A small text-conditioned image diffusion model, trained from scratch.
Model: 32-pixel images, arch unet, text encoder layers 7, text encoder activation gelu, text encoder num experts 8, norm layernorm.
Training: soap at rate 0.00096, 12400 steps, batches of 128.
Data: trained on regions of photos with short descriptions (Visual Genome), 203450 training examples, 7.8 epochs.
Rows from block 4 of the text encoder of a small text-conditioned image diffusion model, named by matrix and row number. Rows with one number belong to one neuron. Each number is 128 + 24 x the weight over its row's rms, rounded and kept within 0 to 255. All counts start at 0. Numbers have three digits each.
After each neuron's rows are labels from the 100 texts, of 14976, where the neuron reaches its highest value: "fires on" is the input token at the peak. Only what is clearly more common there than usual is listed. The data: regions of photos with short descriptions (Visual Genome).
# fc1: MLP up (text_encoder.blocks.4.mlp.fc1.weight, 1536x384), inputs 110-164
# fc2: MLP down (text_encoder.blocks.4.mlp.fc2.weight, 384x1536, transposed), outputs 110-164

fc1.578:159125114146118096132145131124130142150126112124127152147104140142136145121128112171099169164108156148129138154117081107127081164120100138125116110153107180119115133
fc2.578:111094144096155168114135154161100148119114120134081131097119148095115113137134103142131121127150102136083091125143144122135126131118138086172147114136134069124147150
fires on: "p"

fc1.377:120171183066140124127106100133135146124130080160103184112143142171150150148135101148171177168129139154126130151100089062094164154089149128109129110134069138131140145
fc2.377:130110082168115132115164140142101133118163136106140127147102127091128117124103118132174084082117115146128126089177139165140103090144166105156145125112151123134136148
fires on: "g"

fc1.585:148126136089072136103126105127144122111117134120111120157187116098095116135131125170108127148152150144144084136134159142118174103118084143110119128089138128172105137
fc2.585:112126141162137136130113129124122150133128108126166136134093132149159151088132124123155117123131144080161115098111090121140107120150130148108168117168185134153114126
fires on: "n"

fc1.362:158115129135108111133108131083155120162157109144136149095176165143160104121132149122156106094067120132151151105075138100105145086115090129145121118108127131141119092
fc2.362:108125118066158130155177124143084154078145127099126136153126154138130108109150056144099160133131135096184105155152101139144088156142186109094121108137137133123109137
fires on: "z"

fc1.13:104129125155156098162180099124108153162088123140132133141136113146137152162148114145116125116123128139111160096124122128114088155116160154144115124121150131092123120
fc2.13:068123152117106166078077189134119116103156131108144151118096152084114105124137112125118153169138148157089099131161140136148168106099111098122129119142136091151107103
fires on: "e"; "a"; "f"

fc1.217:130132104154138174144146134196110175055166118136125134110086094154186132082131118143127112096117149145165110125134126113109111170098156153170145138123138127097094099
fc2.217:128103145116154083077099147066159101138082121122079085121125138133076114125117140130128107178134113135120151158150147148142193145184091109126124155120152137107146137
fires on: "i"; "w"

fc1.536:095140158151180149154151165154095122146128130107162139123121120148122151152127094115116118120122125144126105110099116146120127159138173131141136110108165123120114145
fc2.536:151114076111099128088149163112138146075122139140104152137129176137126110126094123142137118161159147142099146152168111102141143113125115114150122134116137091127144154
fires on: "p"; "l"

fc1.700:115120141138093130127084121128134054130122153140138113180135110062112137147101094111113133134164134099102119134121089150103128076136098124112129130095163124123124122
fc2.700:125119137110092128145143094117130137128164109156139138138150123210188140107113153126172147125106121101143149135139129150150120136116128152102154074154139110139103104
fires on: "n"

fc1.516:139098142128142125076131152166101072094100121108124139137111109131122095168125123126089131117137114143094165144121110119146127123162111128138217111148137116139130117
fc2.516:121147135121121114128167127160126089128128105132142116141138117150133151122123152150116164109089137131149127119104148130130126139150117145079119184115116112079143124
fires on: "r"

fc1.15:137131106157164098145152132175119178179157102151132135140140132140103127165127162096173124169126110142094136096125142087122136158105155113115083122082076139104162140
fc2.15:127123097084112145106135129155086075097117113107139146118120128129161095115132095139129133085113108166131113141131131105163129131121177122144136134166103109138124118
fires on: "e"

fc1.455:181168089120162178084125141169112087089079096115100139104113108118110136144133138138131118137151146111108118152089114190140190151147115149140184138117101137137120115
fc2.455:128149113120133111146171155161162096101125106082153133151153112173128183130140129140129150108095105120129155100144160110131122145153108155109121169109139144118147105
fires on: "r"

fc1.262:153101078153149123131138116074097163126127137091127118131149157135135077114140124154108158114098089146121120159141126123166103109099131131141129131124166114123154144
fc2.262:105147154138151123102158148126094117124114143126105120089074101124096137162087092128139134129163136131090107114132153132122125170090146081146126103115130144162123135
fires on: "r"

fc1.513:093140102126113139128121137112144104153143113145152135143153123107138143140123190092145086146135110148099133137134154125158104096085097156103120162128165132140129146
fc2.513:158123198119115104131150119155089109142141118122125135115108137095112117130099070163152155076144130122136141104167142102128122094112173094151104075118117134114103113
fires on: "c"; "u"

fc1.512:186112093119140122203109111108114140151115120156104106132104182184108168109145041172140158126105087148143118109150161147185147127129107123141118159123115118120163099
fc2.512:102090165128140137084184153129072129115136130110103124093116136135131114147133121103115104186174139123104129129137145127144123175124132111153106122122167132136122125
fires on: "t"; "r"; "g"

fc1.628:143133141134153136136144139130132156072136140159095103099122160162155099116143131140129130114108100130106084115144144108094101141156115144130116103176174066127119095
fc2.628:165111096116155137130132184153148120109137124093117117144145112103114122115095098146154135157142168148134143172125140128107170116123163127130141102158149154120154120
fires on: "p"

fc1.554:141157137137150144085125129116118067076141105106159143144127112133117112150090134125087103130170155149113143147105141176106162114153094147132154144118093118118090147
fc2.554:132149128093095083164144114162149075130122129124178116149160138128137132126151112159120131096062098116168137118127139127115129102149116134103078172118121111115166091
fires on: "o"

fc1.711:113126133117159152107122124139113156106078142129127126141095091126117154091098154115091141112117127107136094115132152101111128132130126115166127145151157151112124120
fc2.711:173103142172148128102102118111160122123140113110072092102107108144090137112161130146146101173148140160099148118129108135178141105131102158104155148106136175161151140
fires on: "w"

fc1.315:137160142146111097079076090150171134162125112146139095123144125104115128159089129123150133106162114120103108158131122164122108104093147103107135184089108110103140118
fc2.315:099164142100076113160164135128121107139168150122177192144163131187169115082147135157123130108124120125145132084132104116143113100138113131124118124130133100176119150
fires on: "c"; "u"

fc1.296:099141142150103119157114146107173161133163138149105112122184130162141141120144132174151147140100150129106115135089114140094132161156072080098123095101130159145130126
fc2.296:146114116103092149131138115159088136108130156102152144119137143131113118144147104105115099135106141101125145104143164110143067129134175166153111140161108084139148124
fires on: "z"

fc1.722:131146141155088175155103075076129163135148135137118149138135164108115109124141104155101133150124113148115140110106119108122084120125119172136137106181106121140126133
fc2.722:127098132131139139143116147118089140107140130126095114122132106119098095162137113102138112130166144132119113115128124130135119120109136109156130107134170123146126151
fires on: "v"; "o"; "u"

fc1.360:157119123150148160082103136168117118099098104141152134122102092115124147146116135113089127094166150136104140160150100122102139112161090090129171147136097110137128148
fc2.360:131134115104130088146168093172148080124133131125150135116150142161162167106126126134108149103093125112144144128098153098101138145133110132107143143105091113074139095
fires on: "u"; "o"

fc1.274:149108162136139138117117114079152196156137110115126156169143143114098131126118152159117143148135083121110130139103116098108111119096112139155117137183119145150124140
fc2.274:117108137130132144138103121121096142118129141122078117127116113121116094161148097103146111126172152134117108126116125118163142146114144077163135080119149116153130149
fires on: "v"; "g"; "o"; "j"

fc1.633:132125124154116129167150085122152162165117145094113130176158173144121114132119160135115121142122115152107168130131123080114074114133117142136120099142121139153135125
fc2.633:141127133133146159125100146116099148129132135148104147134109116100120090169155110112158102139174154125122120137113134130142124129118167085151117075149157118139122168
fires on: "g"

fc1.71:156115159138170141158125127103104184157104112150128109152110121153127157123144072148123134121175134103159096153123129185147102147125179115125173165108120176137163143
fc2.71:110149100158122104068105184131130122096125150105139148107145144132119133110113161126127109131122122185119169081139147072107120128148070150108065117113156078100124129
fires on: "z"; "l"

fc1.67:144116088121116143113169085127136124114141126113118148159137143116138133140112119125140113131138113108143111095150117118167148119140121142104123125148135149109144161
fc2.67:151130137134121146124112139100101154108124128157147113114102110124128100167133101125142130140199145118132124131143131138164100151114150122148176090139170123172137120
fires on: "t"; "r"; "n"

fc1.301:146133166116104129105095132165147040165116122142095114136108128096071126129135107118091140119139156163089101155136120130161114121107111139142127163125104146156145132
fc2.301:110139132130119121078092168140151173151086101101166155141134121162134112121084138143135122115147129134143140106113109093081162107151120144106156133105173115139098127
fires on: "l"; "b"

fc1.375:125181107101161158140143111137114095120145131120137127083136172131135111141124125146117106112134173134095116082124141109160142143144179184175109116126132145099127102
fc2.375:115111131142123117119157148112150182124090084101128128147106093099128166116139137108091160130118107102165120128114108144104141119127144118066130115097117098119105137
fires on: "b"; "a"; "p"

fc1.521:146114091141144139149151153107111181124108132143112164133104119152136128154109089130158143130092103160097131100147146111136086158117137119139097135114127113108191154
fc2.521:111130166113115115107124145146119104124132112105144148084097136129125127122124121104144137118161107119091105125107121116173134158072160127138096104098101151131108129
fires on: "r"; "g"

fc1.510:150105126130127142145178154120096123129121134139125103102130073117159097110116126121173157108095135130137152118117112141124104089105145089161110189131194118110100131
fc2.510:147143150100144108123107113057089122105138135116132124095133140134093182112146101128117153118172114148146130133188131132162151172113122160145158097117095135150156103
fires on: "c"

fc1.471:148114143134138129152162114110134148161126090158122142149117123153124117139157115133130121136073119115108121118148141115134121136119135106120140145169172151126154148
fc2.471:116151159128125134103120141159113137089144147112128118100133131100079124108104140146127127133170105162125150123122132128170143130121126107128077115098090153138144113
fires on: "e"; "p"

fc1.89:141104073117089119123139128132125161107121135133108127155175111081126141180122115120164144111120141112133117133106138127105124099132125128092107153105070125172157118
fc2.89:126164115082099136159144092110096103148154105180165139086149165181128119087116079113143106135095093082185151136149147136138127139127154160167116084134170118118103133
fires on: "u"; "g"

fc1.657:146148131139119144139156121100159130139115126092143141154121172098150139136132101105167123132153103107116118129122078110148150143148153175172138172141142138139139112
fc2.657:144119156119131148145098151094086156091136134117081123143116119126109091159152107096127094140173167148141122130125138123150111133125111117148121106142185136158120150
fires on: "t"; "d"

fc1.398:159120151184133130099132113138179120154092142108130131135145138125102129128130084071086116130152156117085148101130115128118142135123125172114107154098147179104143132
fc2.398:086177114084085096128098124126072129121153124157134107093095116167120119100149152154136128129098095120184100124103143141123119127119104116161151131123101099174099147
fires on: "b"

fc1.25:119139109112151090124150146174112127141146134152094141165164151131121152162124164116131115161096135139120132138129135110118111098145162133117127117134119094193149118
fc2.25:111126063131120111161114121155167110111124150117107113145120114109134115141128103145146130114119122119124108145164113176122112095109181099151160135141127145099123141
fires on: "e"

fc1.411:137095115142110099108119141134124097147088137142170150130118140141119122144142070133123111113118101162164143146149110148116098095092106134140121147111086137112168102
fc2.411:057161175130129126115118121137119130141122117138107121088129083115109125129070167116144150119177109106110119136109119122174140124106116142137101166118145168122116162
fires on: "b"; "e"; "g"; "n"

fc1.590:145124136118128183126155125110122134112131135114124158152166141146111113148106129135144113130147124112116111130119141175145111144105129121102135131149149112150170154
fc2.590:137104127119141169120098134118109155116123138116098113118104124123108106161166086094136101135156157131156094124132124131151103143104143121159128108122163123165111135
fires on: "k"; "t"; "o"

fc1.334:140131131152119162094164143118141115083128110115137099149160143101114151154128074108097126145111153122132145113157191168126146147135138166165145132100169133115188081
fc2.334:137144141118122109163107109144145107095123126123149127169139132152164141131117135126148115090095125100146125098120105139154131151151102128102106172129097135104113127
fires on: "z"

fc1.326:110144124075140108075160159182121149122136095153109120116115087140138148123115126128151143172133150162111140134140124143129123108115144122108114097162096116112147153
fc2.326:119097151172127171175120108124130105118131160106155157139150124106127124153109087130152144126121126130106115122110124123114115117119149111151126162128104123160145131
fires on: "c"

fc1.624:166118128124109157118149136166140145102149144106104100140143148143145113117112169132151093102103139142128142116130118114097129131116165164155127149148149121160126124
fc2.624:142167126147140045118121109118161156137131101118149125137113128115138151108133163128134142120084089130135129098121133186130092142130117148107124176105106158146137132
fires on: "y"

fc1.37:143137104144099203084177150174126105076116110140098120113104119140145138156126103110094117137155111105112092139154113169131116151163102131153170158116115113174111120
fc2.37:113163147120120094151142098141143082141112101119139136145151135144144169090119154130107154115079116125150152114084134121118116122159121135105118174098110090076124127
fires on: "r"

fc1.439:157122150128125133117111095127153136138102124141135155141116118134104168136118156149087160162131121092121083115110092119135138131136097098099147118135106072128111141
fc2.439:065156110144090142141069131159160145111162145100139108169157132133181116143116096087160126089131107128132145152091152107119095104101146127154082134144093126130107120
fires on: "l"

fc1.193:112122096132132136055130165147131110099122104116127120150128130127162086156106119115098100088112154166106141128146122170120149134141098129152193132129093129152125115
fc2.193:126140108114128127130142099160137095110122121096154118159119137122152183118138112148117141105089116112144144119138158132127100109107119139090116148130131092101131083
fires on: "o"; "n"

fc1.270:106110128147139093113101144142134107151153083120140135129071115148130126097155158135075123125115136113089132133115147113100140148140193134118107130179114151123100109
fc2.270:163127127124151143135139136161104144126127158096121116104116142102093121176111100152141126167147111163097119140149116107122187116127138088168142103135144116133135157
fires on: "r"; "a"; "w"

fc1.249:168150164126080109103123147139179151154107155144121117117155115085148121147142102110086111155118132136096128139120133117137123144114093158130144186138050139155124132
fc2.249:066137100122134148145110114149127115119144121117167153139103127124140095119116091132099126122107142116134160132104155114090138096094140133104067125117156124105132117
fires on: "z"

fc1.673:144150126131185158106150143119103133196142092129101124070112172104142113135136120144138106100134108115112111098107112111153106156094172146150123108134165147091141147
fc2.673:114130119118096110100135138141144144068120153126165173162151131105087127155115142128103124160131118173136153144136142141102131124109166105095136174107057094145133133
fires on: "e"

fc1.304:142119139076107128129147148108144114107127098140106101098161156134088142163147040160111122166121168124139088121141134152106155161144090150150140142120093130122163120
fc2.304:149157117105115111139144112134149078137114107119175134150161128138149141107140174156125162090094117128141147139120142144141125141146109150084087149127104104115113076
fires on: "z"

fc1.226:158125132131151133090158083148126113073146143126105138147129138138124119152095153150154094119141112137153131134142116124125123137128163176133144108076085096145100162
fc2.226:146162098161141052112124118131161156134133099121134094131095091128155118140141143113139160098112119126146145094102135164120113124160121139113141187148107157122148120
fires on: "y"

fc1.280:153108171143151129108109135125097125156145101160156152119107124119151130098127124135103146106087118123131141140131147137161127124147089118164100135181143119110114142
fc2.280:105127071089098141106160161139149157094103130089134108106127159139099123148114118158098118158175119159106155117158124123118167118099189144107117152087120142140138109
fires on: "w"

fc1.709:140136131090157135119124162147077105085100131127128156126097104126116122127079122124098148147126121141092140159117144137122120110149100105110140125138077114141130158
fc2.709:131152144124110132140160119162145091115127126127151113153158133124137175111147157145111147119082096139135145129109144097116131103156125145085133176123124126084136092
fires on: "o"

fc1.761:136112142149106135148098114113164119160136114085119138118107099141093125157140170108112126152132097166104133125133128111113098104129127077131115166168099125176134143
fc2.761:091147109109150134105123101165116143156167131113162124136121139104153132122121093154150124077101142097124123097134138117106137123098127160153129110109059142085097109
fires on: "l"; "g"

fc1.551:136148127121086166113080109150156145096136140190143133104170126108155104124148070118080115144138159111116138117092188139081164135139090121109095091123095115136121108
fc2.551:154121123117144111140143149123135144152132074122169111170143177141120134115141138142113112119079120117133136141158109106161120108163121158113112144156139110127147102
fires on: "z"

fc1.229:160127124143149183106151107120115088078154102118141125153091099156141118151143108130106116107127116129122135141138102133123145144145130118129216130110107115146153118
fc2.229:120156112135117091135132110135140108118141122102144127155152118127139178104130118154120159125082108098168160115110147131154129134145107127106109158130117128084131059
fires on: "n"

fc1.744:154112149132112132107132167136082094089099110107120130123077102147137137148135146095061082147159138166095158150141118131110147139127112126133180124135118120143142119
fc2.744:130127091107121095134166122174144095119149119085164127163106125124155168109120128168128150107076121111145114123122159144142124146146103152107104168101105102070135111
fires on: "<end>"; "g"

fc1.192:107113119094131155133101140124088113140149140113134107119159121151137146120122144116165134134160151098120146101152131115123148102141150148133144147121186113120148148
fc2.192:152150109152113078139165116116142131108104133118165158164125127140113128107102126130163129090138133124148112107156110179162103104099154119093144148134131137163133117
fires on: "c"

fc1.435:144142118056159133141150157104135142183140114147127129116104123187159157187138088142141154105163165183103144082144137104122138142146140115111129091156173095074139151
fc2.435:119101106161126129098127146150129127049118143116139164163132162087125133113120129126133119144085131141125101146120105163124151068105196124153141145118084122180129109
fires on: "p"

fc1.332:144118171169124146094144122180126058073143076096139112129123121127122102171122103123078097138085119141102117119115149161125151127134118169103156117140077121183154108
fc2.332:127158146118103116122135102168149101140132148129168105142159129157135147121122127152120146128087115085140161146120141157130138133148138141113127126107083144075126106
fires on: "n"; "r"; "o"

fc1.404:116123112111155056102090130164098110141140135134080141095086108126089086110109123096109135141136135126089134141137162129135139116139127126118082105154123102130130104
fc2.404:132118173154130182137153117110137129110106121092135152119126126111125130187122143158115098108130138155135093123112117106136130121091166125141145166146158161138144178
fires on: "l"; "a"

fc1.284:173076135166103139128120091105121150168152134094114135148139169096129152143121153131112137125159094140087153111134098098131088110122126123118116140142107112158122105
fc2.284:123112136126143156135102143099089136120116117147108117110126123105105095138145097122148103126165152126116105122137110137143097141086143098153143080131171125149125172
fires on: "g"

fc1.480:131164141105138135088115130126151168136135139114137164150156143097153110159135114110142120131130078122110164114148089123148069132134134165141139145133133158148108114
fc2.480:122096150142145141134086136103102134124133130134078108122111129125096102142161116106122104136181164136128104126117135126146139149128142098156129080139158124152109153
fires on: "k"

fc1.451:131141118119099119113113145171139145150123156121120140169131114116086143161113172148120129118110154138110113127109091102128122135137078133133120148112074099156093096
fc2.451:117155130141134130145129102094137146141139115136140116146118131109130129104180089119090103111123113084127096142113113115137128103104172149102139087126128131135143134
fires on: "n"

fc1.29:153112127129165085114124094088157114096092126157128128143178185116104105112164058158118113132127175128143072109119134167118125085160128117112136111131108162098148139
fc2.29:106105136140116127102118182162117183115099117087113159107083100126143151154098192143119165134150119140131161113160124089168147148082124104097131113109178103136128153
fires on: "l"; "b"; "a"

fc1.506:122125128091127163157116108119125146157141125128126121149145129124123152147124128130134134136144107150060118116137131123131144114144120168165133106160155147147131143
fc2.506:148113138133159145138115147116101159103122143114104128128120128125113096145124092100145095127163158113140118122106124129158103122115140110177119089143155133143107151
fires on: "<end>"; "v"; "o"

fc1.199:139117101125104135138158140113110159132124121146100155062133162130139114105138103135113114143089127149180131133156121091137140144132141128201118135130121186131112115
fc2.199:112125130162181110094117173120152147116102121112163124120099119092113145147098170128079140090152114141132156132089122164129155156114121131094146141103125124129129176
fires on: "l"; "r"; "n"; "b"

fc1.373:137121117128132156121142087153136146118135131101130115113157113124197165115071179137144151147156110127149104108111109121136158110135122141152113127155169110113123074
fc2.373:131133129156128151116139097133140142136142130147114125190087130117076140121160113086139145126070101085141152166146138087152087107133119128105121117138118144121165167
fires on: "e"

fc1.308:140075133177134140092107175112090097091087132105132122106058097138140112146125131096091133149155091158091133152142099156134156140145123119136209151162127116136110130
fc2.308:130167102140124120136185122157130073138133120123148107132165131141144166110096138171104146126071126116120132126111162140104141136148096127109114156108129114075145074
fires on: "r"

fc1.712:146124137141156138156115085121116132161119124121142157164127158124137115129123132153103181163114130162121107141102123141120126109098119109088149140170139129071086135
fc2.712:147089139139131177099104151155096122130103144131135133089131133106109129132115090102151107164171130125104085123148118126125119107111163115165148043136194149151122137
fires on: "a"; "n"; "g"

fc1.211:161093142137118135130145084103108160139144117156141166140172109155119118161094161110158124142176087138078136144104110113115108120115117152161140130145148157161153146
fc2.211:121116138121146157126098160117112129134129148117095118138108127111108110142153096115134124159167146120130107129129136132164122141127155108158125080149151142139116139
fires on: "v"; "o"; "u"

fc1.4:144097109087121144135117128124135145101138139121134111157176106160138114131111149111138152127149130142128143168121120121119117150127166132156090109126113076132145126
fc2.4:128157126149142061127145096142171124136133094131129111146118116113126139107161160154148135099107078138143151088129153163126136153159119136131146171126112150134141137
fires on: "'"; "y"

fc1.607:102144145138132113150121093123109115135123076111116173146115131165129093154139085171142132138118170124128100132114133113106135155130154097110117115114137127101122140
fc2.607:114102093102099167104177196152119124111126159169110146142145140118138122135137110095165177141118094136101116121156147121121120148129162128144100095180121092140164130
fires on: "p"

fc1.682:139119114133122113084141172161132102110114123116120136111160117099150099144157109118061118123099132117083098116098182153118162112160100177161150105128118090109169141
fc2.682:118173135116090122134164096153147081134118109112143120148132164154135158121129159164130168102065121114159146135105165124148118127138102120094121182112112118093150097
fires on: "u"

fc1.434:136110117115117142117132148121091137087136169112116133107112175125115109121140085157139134089130138123156109126126126168125165074142127123153140134114158120105073142
fc2.434:134153143135146124127127137134147146132078107134105117127100085144129180106099203114121136138118098138110110118151115137124145172128142131100134116096143175168163141
fires on: "w"; "c"

fc1.79:141126136164148106096096149133100097092133119128146146101128117166143146169125128127110160111144150125089121142152135140121119127144108101144150139134091096135113121
fc2.79:131153132100123149126148103144149096119141139096143122115128139116143170104133149143104168110079090122133152125113144113105136152157102129074116162109110099109131104
fires on: "a"

fc1.498:089142092093153131127169130176078106134125142127140113097080112116131131137068141136111131142132131129145104111104129129125093116131144114143087135148117150117120081
fc2.498:170097174168136094091088140093141121094118110113098124091140110107089150140144127145112117126129138163090133117171124105163187150126161131124137125137150153102162161
fires on: "p"; "e"; "b"

fc1.57:110117096129127162118092113169125157087145117132095131138106139097161138163124142152094121179147113138131120133096105120106106161136115130110182100149157099165106098
fc2.57:133113142140140120174147114135164140147153106136134114172156126155108156097131127139144142161094123130128125138143130099106145118152112136086107148141119128111153109
fires on: "n"

fc1.68:113148159162104105104097107135116149097145128105119126134087088156138122104138155112099133142131115113129162124118151136109109162138139122148106076135131090151122134
fc2.68:119104099157141153128107119137143099152122177112101129105177150126144135185141102109139113138132136155117130139142138116084134143114109137122103191116085122132112114
fires on: "s"

fc1.374:125139150089136059126136167086137113089151157113124136124153160162110120083171069138153143133085109171161154112165110137135132116100152112157105093138102136104124116
fc2.374:115143114161134143120146124175119133163128119148133131157077110130157136148118156115113113100149131074128126137100128109138117170125115125120136169088125118141109145
fires on: "l"; "b"

fc1.413:126130127081120116134130070119141125130129102140120124130105147150108140126133139150140168174113069143123101133119100155142114123096144129135128157132146141130114157
fc2.413:125116138141143161105111128121088156096122144141099127129134113141123109131151090101137112143149167156128128109144145101190138137121133105161114093125155131145115118
fires on: "t"